Weights of a small contrastive audio-text model.
Model: encoder arch ecapa_tdnn, encoder norm groupnorm, encoder depths [12], encoder widths [192], text encoder layers 8.
Training: adamw at rate 0.0015, batches of 128.
Data: trained on read English sentences (LibriTTS-R), 15625 training examples, 46.7 epochs.
Rows from block 4 of the text encoder, named by matrix and row number. Each number is 500 + 40 x the weight over the matrix's rms, rounded and kept within 0 to 999. All counts start at 0. Numbers have three digits each.
# fc2: MLP down (text_encoder.blocks.4.mlp.fc2.weight, 128x512), inputs 256-511
fc2.61:509514532512501540492651488507504486638443512488505530507504471514509485365497492509609468500483495464526479412502461477482568460526500503524497509493510497521506473496495525490486500463349573602665473487525502632562490488515500515471484495550482496573629510499488469434482536452275485484436452488484553523521503458482497495472503505500542415491486483513474513497487542511503487394507497505596421490343524477511489564500497537487410506488505508603495472445511501493514403465535466517463502614493622606439483481505493511478489459453537491474563563581530464497603458511487474631466633510483441376490481490525565568501512501598485508474498514527505653574496553468523510490498539468468483516493632514487497470524514563389505535490500516488487501500495501489498521504513575
fc2.62:515515461488505482476531528498455492555441552504535419529534515503532562534495490537515487495485488494474516404535509503530524518498469509358505477505501506512475528466481462488564490479539542514501496504512523529495434499529504489510529500485498519425461462505574526527473506567616495490419527508577515491488501511486508464556564520515496529504548498500490444512536499482496518589474473512458561500584495496509565495487535600487536489526471492523508462496498517515523464459478551492485473484513510502542532549514420522516478520423489514442473459578504525492510511515498506425496495506508470626521498506498500445484518500514520514564516464502504538462491475566520539521522489459492494556487497483572521505449520489597484475532506453475519456517453493508497408546535475
fc2.63:506520501478456452481581509514502451558574516550527507534511530531548505675514400409559485516497505509368503587485534528502426548509464551436500495455489537493456537527485493539502503528551442562560456492506512559562455507532506404485466495430515524501509471508552513510514510482686491529551493525500507453511506531449482465526540513495574505508492545516662458516509454536491494595475483500524534486511512517498497489481512513503570483518489480563494466535479457484512470463483561487481503501488577552443514500499430481505513540548447491438590468391443506487559487496494515525512555531492465513494524488511437487478508511590504504461433483463512589426500412483540539500493488496536481509477507479537528488510500508648468507492494463491496467549694521508492534413535446
fc2.64:485481467493467510488412501489504497372491491524515428504498510509487483505494461369385516519518507499424497594458512531509486572494479508450488526512507498488484514534506501522475505553502480432366457518497487335376520514474511479477497505555494485380429523514463514559493451488538505515605503529397472502500477504513482526504453509496397511498450516488525517522497476532488501532496509494377514468501477510504474493501488517488477517490479502390500477493491432487504490528504478483505501364489337442445520466483522487506488521485508473487404531530485499496448485518522498389524335505497517453497521506476456426513484481419506484443442480493500367452505551456462494507493485516517508488494399465437479506506478497529471469487502514512509535495537507503497407371469489
fc2.65:502483494500470485480596502496508480558535523486501483512478514551504511536495442463464511514487503495539464564534509499473485549456479518445480488527500493481483498551487502510397493513464537561583440503552492556520490492519496471472500512506485501508552488521488490526509524432422543515556438504480530474508483489489504494500491520505561408492519517501565500494501538504499504439513511483478445483425497493486465507493489544491477497509474482516494535499494459484495499493518503504490506461500526536498469517515493497482461492564495516505536516531457501473581483509514500559515528496499521408487521530533540479501487494564503497505468517485493580476505550444510459469496482503494518502490507497474516505518498548498502492473494527480490506553611500487500471465489499
fc2.66:470508506490486504482482495496496485528555493502481537520482485511511480360495491427513450518509503523588504405444467472493445440499427494542486526505498495529506504516441518488437518469447521502473461471503487471500511507523490452478459491561466513521532483489414493502516567484402459444462483495424496523462502407452497548492532511513518445528456506510432513484515491508492470478453467517518484435434523465501463509496510458432246510517522507494477437402433469493570460390487450540462485520480472395424517487436440508472344529543465555371528559489480468551500481481502467532496492525487388387483461463488563532473526517520479506436447504488506478548491618488524519486452459496503453499494498462496490454546455473420453504286450535473489507507376496468515558429527532
fc2.67:512506506512517546505586502493484483592527520525529639527533516517565517615489488456563489501509512506367502502554526535487526489481479554572567490504495512529470562453494535508512512492633567568694489499473530669653471490524489432505513508491518506686532497494455507489490530545673517506468505540552499491499508502488538489516567497499613544509548506512531478505501426520508510559500502518611567519564563499516527495519497444490486474509523486576508554479533481538515539491499541509492472600518622450492501537476505512503560499543471518456622500563536496519516483504517531664498616524490521527504495524494390568497509497561486510543494527510507588502502415534506545516507557513521504537499550490565551519503497451626513503477518482487497514508526490505493631444521587
fc2.68:528507461514492488510362508490488502325509505512536473518519483496518506505502472498399494484499503459414509512518491503494484485514519521471521488473503518503492480472526497495519503487595454414376496492444516364406566504506512470491498489390498501414399515515473497483480492504567485510505527475463460506512515579507518478498523489502434560492526517504493520502489396495498513525492501503362527483604506515524511502505504466495700507478513503401511466453479476505500465511508475506467468365480390378498489502386506510497590492479468483523414460411463506506441472502475495399484371506496486561499486513502377411506507495398513494468493432502498351448496430499461526498507528564493495524501383510532503489506501432440509515598515526502509491422463543547506434492503459
fc2.69:483500537499509507525600497506512499626485520508520581520482502527548506614495501461578519539513502511519501575519517519482541530524517554509512539558515493497485538506523526508499499499542590617621453501516507692627475499483501553526500518594486506602571554515468509512505520501605529501477500581509488505500515519532505522524521484511541445508494492502493528504470519517491494530499506489661565497517506501534510484511483561493515511500531501678504526474533476489492493533541522504505505588501656573447528510538507512528580490501488494534586556661528481498546516501526495588505671516489558455502501509507549519513498514577493499482473528519482670494489583525503515513497564482520498498515614515509550526489525527544503514534502528510486503506465500521488521464500593
fc2.70:483507479469498556469556497495471478595513501521495456520533536527557490505477476455464484499516516544561483531529479525488567549492432573441506513563496517515467562508462506508401519503465582532538440500518504566516508499514476516514477480597479516480526474496492496507530500527430535473534467540487525458509484455493529528482539514507528450515520512503548529512564552500496511477462494515539460447466527509522447508479496559459475479509511492529480512541505449494501478418490503525477489497502517532550504518510526492491520486520563571441502555617484496528539517501527530498471552492477467370478508531508537445493504509543473497520434474534522592519502635486502527487494504524505521527476519460516545486504439504558451481511500513460489554550587497502502468463510574
fc2.71:524506523505510569505477497509510536546446484490491483448485488472471493501517550540552508486495498496501511524524485478520571481513535457462491502583518494495513453449498489497557498461472545511505484498511505553483533496478508475507537496509501519515545533502490494488508500486456499492554496479499543501534515482519494489507513502493464485506509489517501500499494516484494509487503503499555479573498489505503530501492515447522512513506510516514491513425524530484490499539501463499506487536508507477504477503440544495501468484455478489519478501519568504477503512498483486492476537493496474490508495523504549490505518522476515507535523519526520501517515473521531471496496514487480508504491545567450486466493536484456514533543501506526504514482546504528501474537521510
fc2.72:508507532502461479481465499513514474516527484486489560445500505498484493631500468452618491498490495506386497528514501476513448513515512446619487500384503497510494484460478460514555503487577441519530488506466496557598442511514497451490516500497492505594517507498479497504524501521595494505534508457439526466514472451509516487502534505502542556509525506509562451488509493488494511529487493495592539501506497503501519454497507378513365505515494494533494517495496490493505523491500494504496495623506583452408502505503536499504453501525448514493554515442511498501496492493476487555491579498480452474496477505504447594502514517504510492491483498455509486485501401513510506499483475487476475511479597537487489465490519476592458508351504431507513515502606510519501645454498491
fc2.73:507495522501485370516469505504504509436526495440478417456466474478435515441516506573413532496482481504588516491470494405517433530508528427465436483472505477478507447510532430522520488523505351493386557525545475386376496509475506496494507521382524500344490499508520511521508483477525472505521514426608537504504489583524469450547449488492468560504480481484498502483507558479502512544517508477359509546650426499462511466504508444546671500528467498402489499587487536476456456534506546491531493400502385516530504489559514475508519504506490448601395413337483533467512462498477479396490347466498528725513492454517557439517479522448524500502518532447520407416505383485518478487500473484487518470494419521463433518444542476469519509580478479524518430529502501503494361576494324
fc2.74:484478492506495558464582516476489477566538496504477593528482484528494509630482479422485491513483495480508481520531525534494471493470451513528496501526494480503477523523478501489417500503567624571637420489512483597616497493498488465418490499510467466649539516515483512487456514465548514515491498507440498500483491439497518502510523494505571470502510483507493502488510503505495492483498506512587510445493471475515458542522495522453355510519466475568510507462477433505506484472479483504454544497453588544512485555504470524481470501561486487435559554666460502519554449484523498643520581496497458413508485526485487517493515467555501494532423509508496594520499612497477506469469464517527473527502538456536530488524460544514483467402494535490504510511481504470508581430493607
fc2.75:502484493493465499469375504504509531410456505523468429508516513503525493498506436492491510542481495526413522561448549500501532470474454537440492521486501487505483540454486525504461521490578408423353469494425502393426536525531502439488473501524480485384414480510543513509506515486603503547479542522461481469489496522483529513538536496507414536505464547508531491484514457492504498592483494506453536450673538505526490550499506438486588504524476489439493521487491468506505584466477515517492481481483428478444511455414459500496494519429461517477440481351422515521412513490518493384531439511478461553500480494517468474499526507435506505477479444492508415453499456563528525495483481532542512522495471445561513481549481481464469496595478460494498508501513514499507403502498423
fc2.76:459494461483473494476450511500461445384453470544460446519511508525524525608484466426374503497510508495439490724500538582469474517444435519465517489533482517493466526565506462489461489543508453390402444483551503367391510508500503472461476505481508471424407464508498510506487461463572524527572532545410478511486480495463508499500478516498444498491500501482569499512532515518492489479492505514377489452474428509499485526484504549497518477500457456424494515484471457526500542487444465474520530326505427599530485516538457485501508506490516499449437518485447515478455480508538555431516389481514499472486539509475440486487475470459506490505443507468491421461510562479474459522489451496510523500500381449497526519529459555471451450560528570455521511507642502484517391414494433
fc2.77:492486498497521554515433507501522540450472509497522523521480502500497480443509523512464522516516516501416500544482531535490577460485524523482525503573504511495515511477538578505506494525457526456434502496471496425472563510517509512490506526462511468474441500504521530437527512504417539527444516545500484504487498492507510499486459503500451508506489537488494516500474458491511507492500517491488483505502534509471480562506475481488521502507521499468512540496556510508488617509533501484493543465495451536483504447480488500510549492475506509548450492484538515487453456520525524457551449524520570460503523511521460488510481482463487513517500487549494446514508436500514511486520496550567513469494440492515489537547538524460539486568511531492489541494497492467510440513467527
fc2.78:502500489510461498500499500504489508512507492491485546491507506501493498512484463485545505491503500492451487515506492496506487483499487473553509498462512491513478492478482490496493513487434520492558467521483498538536477495500501492494513507491496517565522515501465501459495507490430525480512490501456522511513490477511518525495479529501527472501523492497521508503502509506494510449497511502527480509407504499520489486493498486489449504495484499536499514459504478500503492503496473508501483525504553522460499508490525501496498481520500509521536513539500497506517458502504497565491556487497501401498496519514470539503501500526506496522485477475501541508501466495493478513496493502489495523492537518461493489481491519471478503486515492499491489499536494515498546486498505
fc2.79:519503473499487478493364503487496504340526524496512544495504497512516494482506449536461500490504493519443503511526500458509501472527498521577463487453500496511482511448490523501499501503511485450483538498442503421507500507502495445502509504426490507563458500510538512430503521518506520496473502488509480482507498515500513490484551494508510526508508514519545483496498488488496517496497494495425500498473550514523487483509497412504584503509509497447497523544502523487509512488511509509486531457489478525446513497492494532495555497527457550498481457439459509510468410492474491525500428519502488476505483515507456530500516506433502500490512455496506385502495376489465541488501541548516495515491459513517522486511504520526508501536490499503496495457585522531497581536503491
fc2.80:497487477483469476478438515490485495428526493540493490539502505519528512508496439469464496510498496501542500449481506547499437512453450523501504502471493515504469546571491488498447502528583451453467491487469501449521482504521493513467478501505489486528492487510546507464488506496536520518488522523464492477484508466465514507501507502504500507506515506492493507502495503546498496531473490515481523459566502509523471497500500550459466489513481455461501496496470478513511525462465482481482499472470471460516495527479438511503477513524505509452549474358425504500482584497499528510495468514517469461498518519497493507480499476482511492516477466448488445488496553502506518512473441532516502517486478448536552500528448497504476457498507481455488518488476504485505547468501446
fc2.81:496492481500468430492485506486506530484519510512462544518514496502488504454504457488521503507498494494583497510489518518492449532477470476530493508438500505499492512515495508486443499525444456478508489493468498489520433491507505490497485497479497503556514504502509499526484504469475510501531508490474505492501513492490509519492486512501508466495477501499517504509493539531505491448479509504513458476449517495503475465508498483492472493497471492520502508498444482508512499507475506505499519527488541528477492491518450511493453530519478498478512448442440504513484504494512497548514527485506505464507497508490552566493509477514499502475488474446486483476505457494491471507495478530503494505503515455495505493492474557417514478445508485486492476513503504491511540490489448
fc2.82:473479497504476526476503500494512482529520507514523516502459499521515500547487459389492500492511509497498474547524473500500521524489470564509472467514504495501472510503508477515460504499507600509550410514490497538563505493502496477472503513585497476558508494513484501500495495497492546499508455528409493494491459446504508525486519506506519458517524497486521516506485568496487518472508504491570504476408475485509482544512488534477427507503482492520494482464515416487514479473538478492475535511485501594423506521532521500493492484525505492465554558637505474498503483520521497546502546509494460340488521530507532502506500493529509497499436479505490548501500584477499514503489501489498495512491546468492514488529493568522455492455485537495482527502547519491503559391489549
fc2.83:488488515507533530533573487488499539598522503453475558460496481489461515349499576517522508490492490486683480386516481444459529495482501447546470507483502489497508472557525515510444498516398591557580501513559474581552518486472490633481505514619487505612592525501413476512490515462234527487439470449457531516503503444521514509467437493500523433479516477482358507493480518512499496364536522481560435515444510494508487526510492630487369508481514501552484522459547496478487479513512458515511472561488529382561475529481510508481424451528577499541544529594566487505544612492498489590503555465521514476505480508522568521511480494558487516533500541533488557566508695483490448497493483515474519480509548507451473511480508466379542500447499498516493540493283455480494579507478553
fc2.84:482518540497525541512593495484475501539493502503501455500517491506538521537506533497500454507480482475503503587523498497479547492501508508463518480545493514501491535521509520536505497527547575548529497495561500535481523491536486477467476501509505498455531507496470500507480511498551472520558499501528527489488519521471501454515504491490485515493531495502498507497497488523501497532497492499513540497584477501494531535510509492495582478513492483528495448509464512485494448479486512494491518461485509566547497553516449495489543480505487480478532505573520475492536518486471509492498528487502461552496486470504485457490493490536489521507495548525508580523499535542519534495501454485513512504488493495548523489520519518499497490589494544499515465518484513472503437484506513
fc2.85:502496497498478436505506497514497510530549481479503569496487494478468485434505481501523523505504502502528492392483500478510433522498533465541478501370494486490510479516513505503512488525462426556529522506480481540555460495473497489495512522491500492562536510493481498503511494499451498492510485481532508476501489506539479490487446486493574506485485493486474472493494485513503502465509517493556486518463514500488500446505490454498475488491494496521498531510508493487482524534499522489521451569513554379438497459488558493521441497571510497545525485414504512475536503510499502554521522477497555513512512503490511538516471505518506484477517512476508489482512407481488470488498476512495488480503519511473469521466528441515525481430507424499506510492448479500490578509472488
fc2.86:512510479495506476500387503504488518393469520517505376510521506497506509451507497549402509496492499506554516467495509502504490509497499510397512501517496506499500514474506499504504494501514465407288534494503507361368520502498502507510498493459509505338422489503556507517504492506504504505503511501527493487505511531493499490513522505500418517498502513500485472502519530518510499549503499502354506510632506497497518507494511505519574498504501507405500523556527522503504540502493521502502508419507353514528505518525468503500526521441495504500381450450482519502445528499503513319504366502504506613508504499503553404494496504382509507531518481490506357474504467534503505502505495499510509503502440494518499497483498509489517502555502496496507495509471499503499352553515434
fc2.87:511523488515474465513458502495489505423518497511514487503486488529510507559500464506460559437507505488412498570505514519530439507517516506498546489545500504494495501518528522483486493500458415445491515505492509443446517478468496510488507501417503505505489501508498536491465476484521512491479533503575509522512507536521526510520507507489504494482510479494549510517502511504487522473527506515408450521437510510507468460499501468497541494479450502446502557520500501485500555552480504482517499445511458559529497516523509497496527504531480491545493366327415538467491546496510507492473438454516599497507524520473395521498477492465515509524522498430519416453504405502507478495512518489533522529520460520480510530488485523501504506527500520507478441530602499519503514508518401
fc2.88:496481505500532603501665507501502491669493516500505500512513514507473499436494544473490519512519527486587480484502541576501565489473516513439520514648498500463510511562498534484446504488460587561614436480555499619520545497478509587501505503608503499538585509506479486492537485500411533500523486552466514530488507447512525534495487499498509419502513479484496525505496505518493491439502515502564446482480486483460455555492485567486483530499516515580508537435536475521487518545490487498499490452490538470515488492467513501504452493496565482531546531620599509477549505508556510547487582511525576452494531515499578419495494479595495481498472538561469633521506647461476476519488514510477478499513514486483509532520457484461507507494537521505498557486497484479497481478489565
fc2.89:495521479495501480518424495513495502455511498491510487505530483490502494529507494480477492495502503500460503496489485491504466509519539487499526499449498503500517498459492512501532493496488484462424522503481498434457494496500496482513510493513500521448468502497507503524508516516536482478538493493510486485502503493504486483498509489497475503496492508503477466494501498509505494514490495501455506528500526499491513485494507456499409497494507505467488497542520510494494525496495507508509478503518460440526506499514514497507485491498478506487424494477517498483467512502494499436502441494483496522504502493491490493499499515437503507484505478478511433510501486518511518504506486484515502507498483541509489491484510462539528505440502494501507501503480491506496477466507512
fc2.90:446487478514485572481434483491551443415489444501485544486469479478480482402474489426475490508513506495496480504526479493490584475527450482535480520520515468509491466516517416454500508464468587418458419490481479439467593500488496546494494506601475489520481520490390479495506496480468512473439485478411478593501466543515513509500491507494448512500518466472431566504485449494454498425518509495395477460419423508511495578497471670495592531484517490485522476375610431513482482496538445523488476461497472454416499496416559478495534502482626483511453597584611489461435460512512488497473434483548489461475502517512444514513507482442474469541421465553480409511489661470461519479512578540483524493501481492475488516551508490395441525638498565506494609475407510511496480417451537
fc2.91:494488526497530524507534492497497517579470497478499468482510500485481494423506549518524513506490489496470496443497512490498527503504533458469497511487497497482513474501505517499521497511427539519499513507529490557495511497499497531501512508525503498475518504496483498515511503508374490505501499480510517499494492495513493502494477496498473481490492505496433476499497506509500500480515503496537477522492498501483513543505495482517450498494499501529502537459541528498482552515511495497523505536513508486514502489510520493499505495474519491522464524557546507495503511499516497481515537492511546528504501492501526489507496500509496503511518520532503558524503502526531498493508492481512511490496518506483472511491531494457531482497504493513508525524410489487493442518484515
fc2.92:497500504495506517484513509489476449412511495511475435535507522533532520592484488439374531512516514520483501560523552540494549587477431559501528505621491509496460555526502461493454499515567486499482484485533512418431527498507483476510486504466504476382498500499444516547496487501671544537620532556609521503480494541491521542529518483509519545513499481485577556501515563530516473532492511507372505458557445488496482495503500484503595480520518484393504571580500463514509543501488567502483531412496403563539483521593500496511587508553513502548408477531490530507522492500514522448496383512504614576496505507491434473493486490422500480572473541496497414398500439447483519506503574472510508497500470442519535522515447516564439490516504544475514478524649481480498388435503481
fc2.93:520447521505493523532514519524485538578503483493484437478501468478453539515503529477478571500542537473554497487550522540514517510458513471414546470561501490465487463495594496486473500520452485515486503485569507538442533491476518538504525504513528470446528503513514522482510436485499556528559520501546523511509504531547574528530433489493487527498518472464514550497492542491492496466498543480505426531459482526471501524511495495519532498490455516504509562507597478510442487605485498470540487496515484522531487565482595463516578457495505422595471457461574578463539536529529538470499519474548609571517555527476461473532470472478520483657488514489510523438549491469522463522522543455507540481509523483433482560452478512495522502545524503520538486520586483504510436484469459
fc2.94:493507502499496503506488490495490464510530467489502607510510491498506501520503503498519481489512495495508493470520490495480485503510500488610498488445495509500507494512505490500517503512500500482550506506491503536576502498509495525505502494540512505639537492492468482488507517508472506494509506495470494518504492490484507490473491496497543499509531493500475515506491497526509506458508499508555507502460494513522503480503492498511450495482509484507492501483523495510495512470521455497498469569510561435493488520492515491488502485559522504493543538484507478494488533513498509583483537497514498461489509508498471581497493501502488520522503504492492486524489520509478523493505518499487507501496538508501518504504497477493487499471495479499503552484473488503494624488490540
fc2.95:502503474501484521488452500503507485422510471520507508520506500494518487468494475471483500499509505490458500525502483522509510468504488501502497493501503504515500487467491491475514495496479448467492492489470502455482550504507501457501500492426496508509476492497495496450507489503467495494530511505477485495509494504505491485483518508501510524498495507502537517504499465476492503466480488495466482465466505506501489510489498457484545501482498497465508468483467477512498505486502492492483478472491512468477493488467505500504523494516472509520497474385476491499496414505481501505490471499499500439492503504497433516497508495474503489479485464493492451477492425480461515493502493513488488511494474500495524479538518490459483483561510521501502503461562511520506518464492487
fc2.96:495495496533477460503512502487513520475505503492499522485502495502484483486514471499515481520479476498501502496480494450494447506526535479544449531407515491513527487523496486503497509495526525511508466514494504498484453513508509525499497516522486503516490540504434494538478526489506446483575513464430460527512505523523484514499499490510467516505443529519446491493502481479495501519518500496547541478563498475542521467517506483495530525496514514528501458432447497482518499484529475523488505456479505558458511457475497521490513509502498515509510544567481477554502467484507450528540522509463459531506452463525589475510533524511501513436497496478497529550483523518450493516493478514492479492513473547515478474484502500461505522467481485540496476445407534522500507495511541
fc2.97:535498482491469385512356511523466532329445515477476377448496449495488536396512459587410480490475504492545518447504457452532439450494544446455480482378502493482481434453507476497513483448485418432358550480471508360371459500498501481511493502349481518372385512522508514423498508439531445477478491456571458466504540556503506481511515478502405539501496490517444444481523504499496500524486485501390517547495483488493518417500529452514623495516466509395471432521425540487479363508494526506510455377518369486522473539496526498502493440439420473513394449408440518480452434497440468385443356489455459566511485474505527399500493528368533508427552465456528362455514433477478483492509467451488477502494397537467488468379533445466512523527493482514525391424435506532493414595539398
fc2.98:515510479505508481534539498497470528634490533539537480533572495480543507485516465549560487451510507441513523439507508568448449453506531521412580489383479538486554516495566569518517482502502548513541534460463517635564448489504506631510473489552514483539496503482549486428454467540489505518378503507486455506466539515475523513480523465486510500486520507502470445511512443525509463569491502505564556506541571492496528523507506601511533500450512516597545497458555535550490530520460496485511458530492568451487504520425467521494491492435535460421597516538507505516489552504528533509502605537522491551491508489465538455485516464570476497533528465499485582618507579553523572543516476486492479516522503480612526512445453465563571487509520467498487525460406511487505538553509541
fc2.99:490496507508503467505480507508525516462509507484494520479457482491473494458509534501486511510490495499651502500501477472500465510499512466498458514529507486486512475527508462490494489494527485485462509505496491456479511500498503548500502522539504497475524508502490496533493510461494508512465498461470499504506496510515496506509482506503479518497497487490449524495481520481503496523518504485448505494564463490495499481500498588510498508506496497479510493478507492472495459527506476503510472504495454445529501509494486505504460514496524494539486490505490503477480574494493472487516454489495501554505484497521580503504504503493509498491495498478489457477496565496515464496506493518495512485508495507460468511504534506448509508516484506515502506506431507498505486503487463
fc2.100:497513553504484544513504484511530466586582481528505585523515503509549481576494446383573512514541527516391501500513533537506528539512479585537549523505505499510507535506492541512517513492520539581623492482471508641659505486497483473515494512619523527604569504480429492509535502506531539498512467539551501480512507493516496525488551505498590462515506530508552522496484453509496480498494499516647505498477562512508501506508495529481475494490543498556500529555549451509516562538489531507496447593518578372449497516507553491498507488573528513529616497529562498508510572504476530597511593517501571476493515512483399529495499518520484498511456530528509534466498463527528541500483555507533503522500581506528561513510498424601482513478499458493487542512596477508494626374521540
fc2.101:518537460484491519514457499496496472420483504495529425538520497479526499516498445512476540465528505505487521413533492493525519476557524497437549483528513519505522504464508477480541485499516531455497479504416503445434504488498482509538511486428496517445473509491471498431497497543475495475464519508601496524506488524535494477495516496485514528484502464517525520521541504507504520565503498514390523521582478517498510514496497522528581487486522497457508546491536506497492511501530532504487474445518494525530501540472534503522559475483537534529454416486480556492509493506501521468467442490524577590498519504485463483509493502452494508619499449515531475469494379526503561496555526482477504518508473520536536523472510482555477492578508478488508480479552498513503442505489498
fc2.102:505501435494474373495482489500469475363566496510503448488505486484519527546498475555443476481492484498696501502519460474492400531495478491525523452363501506528513487540527415506522480477545419430464539508501525371445438491515492541504489480441489495489497477500555481532453479512592459475572511479525502517492486517484480439512521507489515507499524481505481482514521597502485513539507493520414538517600463504522548417500519567520496477484465487449497451596402526512517431468513502471502501459506490562608481565547457493492486501552540488444470465459378478510494595506479498473472432462488384585498501479471616506496481489477501521487528491416513429517500581531465492510521460463429511529504478479543533498509489565527486490483483513504498470518487521507506553555514458
fc2.103:486497511494524540505494492514486480584512475520509566534535501489506496476493541482568509480531517489500499374491494533501516512493514514547521488480492513478513502518517489488528495507473529500550531495495500591613508482491498561523499505544530506598546481484416489487505473530441505490454502522494495502495494465513489510471506495495548502500501483486461497515501468510494501444506497511614479507462510497493508510501493591516421486471523498555502511479511506528497549520503489480520434620535586382537499502464518494509483484512552485515566517491529501494492601518505543572495579505503544510500543501463444573500482492520497491516513502523490532502498515524507518515512512479496498505510553503517507528485496408478497490464517468476505544498461482497494619469487527
fc2.104:497516550506496444511561493485512507608510465481490577498492490487508491553505516500632500501500493510492515409481498472488457492523524482581497507478495499507504484465497483528538504509542433571587526504505497638613477493514496466510492501418502492598578513484439495478487520521567467503458511485542520481495505509500494504504508481497546552512467496495456521491488497519510491543498505490640528503556500501490519453525492372511546487501510491588509513506443512503507519488509516522505506638494619515452499486512493492503507507502450492511593459380477498544521498485479490592511626507480512560506472472504487586500512507555491501501517519487503578472495310556543531488502529490503492480496580506544484477517493495525500507478477462505488447509432503488492595496489471
fc2.105:509516484505475446491490506500499502499517513530520492550532514494518510428502464523496499462521501482512497471485502537502512511494459534456517462535493501495476495520512483495517502500516444505480507493500514472479489482504505487505513494470518489481497472497556511507505454531528506505492500513483514482499490517480481487509506523488518474492517467470497484515485504495499513553498487503492530486563464502472523467499503536510604470494495484479523476491446508519512437506489501473498518444500488511474491487498432489491442534496483488474516427457451494466519496524493531478491472509536485536489522509480533479485508472516508496484508514498471475462492480531507521519521461512478477505504444474528512530462502526504491483553524490484496466508481506480493483533494421
fc2.106:505501514479532585456488508494513535451475505516477541467461537533477486541499546510479489526462473530506515574451514487519520527479449489568440534680518506511451548504452525509492510479528456478480521489527483435514624523511500446479495495426481528481445507511501537577505520479559480518459526492543531494498523508489495481548524520511466532498477517511580546500526518486488508492474476492465482485469514495519487516467502479478530501554512487466506501553450508463510514463470537511472572513482484565550516468569466518512532565472514536491448537441434502513429470462497479471537453503475469502524446508541474567480518516476501493454496512511511466499495466527530488474478524543552517514475512477481474458587508584452505489528492576487507520560637511512497487505529501
fc2.107:488483456510494477500446505500484492440495481498490497517508477472499496460483495493443511459526512488617492445513464502484496520500489497515491480484482472496509478482519447458499505501505534414443492521452491411487497483495494451486499507472499489463476492494492494524469498497451514473502488495487462509492468473509508521498478503498496492519511473482426506490508551508485502546503510508443518482542460513499501487512493509493433495486456492440499513500491489522501452489516463513507487477509446484523492535560524486487481498503477494480431465485472505488445542525507520468482434486507482481496536502474618517504499483455507485548490453484495469459496489518493487495506497503500508477500457491516518537455470499459476489456478522484496469526376486496502467497471510
fc2.108:520511514502540548494596493511492511529527517511487458494515531484490488507520576670464465504483464516665504549484494476498596498521501487470475469539507506524486507527488493528541513487550526543491545527563498498442504502529493542496505502542503519434560494498572483557484513526549490503591490478580558486527510557479514461519508524497491528492519465499542479501480528502508514541523486501441538552599469501493534501497508530527621482524507491481496498531514581489492437458484531512514507455522483501574493486517481493472476517527516511517457485516583481485552502488458493427463470498512446611499468487525690456495512512522501530490599578521499507565487543535485503520510491521448491510484491481523468489480530493508523507591493471524504480509550497480484405669512506
fc2.109:466507475492472571497531500505507489554540468546492435525520528485503488492491460371450516502499507477488487519504502571492505503484450500440523510573494520482482517528481502470483493534451516451461366489510498492439580505498515448488488504556524482420494495498441491527497454496448520517635496532390510484492483488489508503506456507485453475469502513476528511517481468548503485517493519498449460462500508518508500590487485505482539510463475480518529490406534410497497536523460470481526515424515475507449495503380508481512544543522525493474484536469498512475478547512541526446527507483535519432486535539484461449501485461524495473549432476509483536467519552498493504536528458539524538503488478459495509524601476533439490441539547554475505558534560513482507427362465477
fc2.110:500497498495508516504589504493478497590521492516494573506518503504506520493505519494533501489492502507534510466524507530508511537499487494506508509490498517502484524542505500502501498505467536546610488498540499616575472499485495551492514496522501507610543486503449509532492494502481535498476506518523501515504513480493507502507485516499559482493525479496458499513508483510496507470496493508559496520440477516498495471486503611488439504505496492569500496470523486493501462500473503493498458566498585422507506511475497503511464492536525513491529493578529500483530532503495521588482570482513495517504508524487464530495492497547499507535492520509501580497507573493493486513501505469493500508501533490485498514454490456517495485457517491492505503491444483497497580490505525
fc2.111:511489476484465500473385504485520490349542516517493429498497538514501497574513436415380509538487490543424514626482542490504515602499484532414482522532513503500465565533501487538505520513655420423364458511450494345371525518513501429494497514502489511345437500515500516623521503519691512529650523514518501485501485564508507493535533503504442554515528532495586494501521442490483520600502483502336559482708497518516516483497505516499636501533511492348493528488493453485499528493493557508497474354493348420465519489440492488502496536523510518495387481439475513483445524482498507361544319508506502629503481512524464377503506517383511500511455499497514330384501429540498519491483498569524520508476367480521516509523506442567472502596485485490516538518601508510497358425497418
fc2.112:501521448507479502493370501518495476382532505521543503547544525499530484607494419462511477482519514492367497556502496538516462494521507542550528481472501515518501514459476530487539496483553448431433504496425518416520500497512509454516508467454522527503419492491525504451497504553605483476535499530454473479513501512508479494482549507498511542509474513517599488509498435515516504514481492509479525498508553492515513510502503431493561496478510503456510463510429486525522542481498511482490518471524522507449514485444499520513563526506476514446534512422436492515449462519496497484507474523468475447504531506475413546493516504467501500431500418487502412513499400498455540500514501525493477519497463522556535485530517525543511495516513498501493508492632513532500583465513515
fc2.113:508498494506508496508425508504485508443477502524497454498504491510521510541501518520458501495487499477511514527501489526501480465465489504482506491450498512520503505465511508495475490500548469462430551490467527451475524502504501470492492501449503484445466484515520505425484497496559490510487528499503474480504508540496510476493511500501467527489500517503535486498495482489499505483499497517477497498500516504511480514509505424492505496496496486453510499533480507503517494496499494491491502459490453487533465500504503517497540497470487495507479488445476494508471501497493516433484457492495502476505496510486460486497490491468508509469502489492493441482493415497497485514503487519504523522506474481510512518506506501470514496512506498494506502477573509504507483509519485
fc2.114:500502533502523549493562500499490494615436479498505495500509506504512499443496569473533503490510514510495505470509482491513587476505503513483512487656502500494502495453524494523510507514485540572576438505542512627552519494507515487508490496500483489514527504504463482472498488520368500486465492518497534511500504481504495504493514499506493477512509480498492563505498549498495505490488500495591466496548453498483501532506501507537519503504502516528497497461496482488495437499518480511504515562514505606517511482525514499492507467428519495526512538573561501501521443503500498501477564523507499532494497485511491491507506501519502501559479512541507574497503474512532527505503562480481506491493573510513482485504489524448481513537499498506506459476508528499506479475500510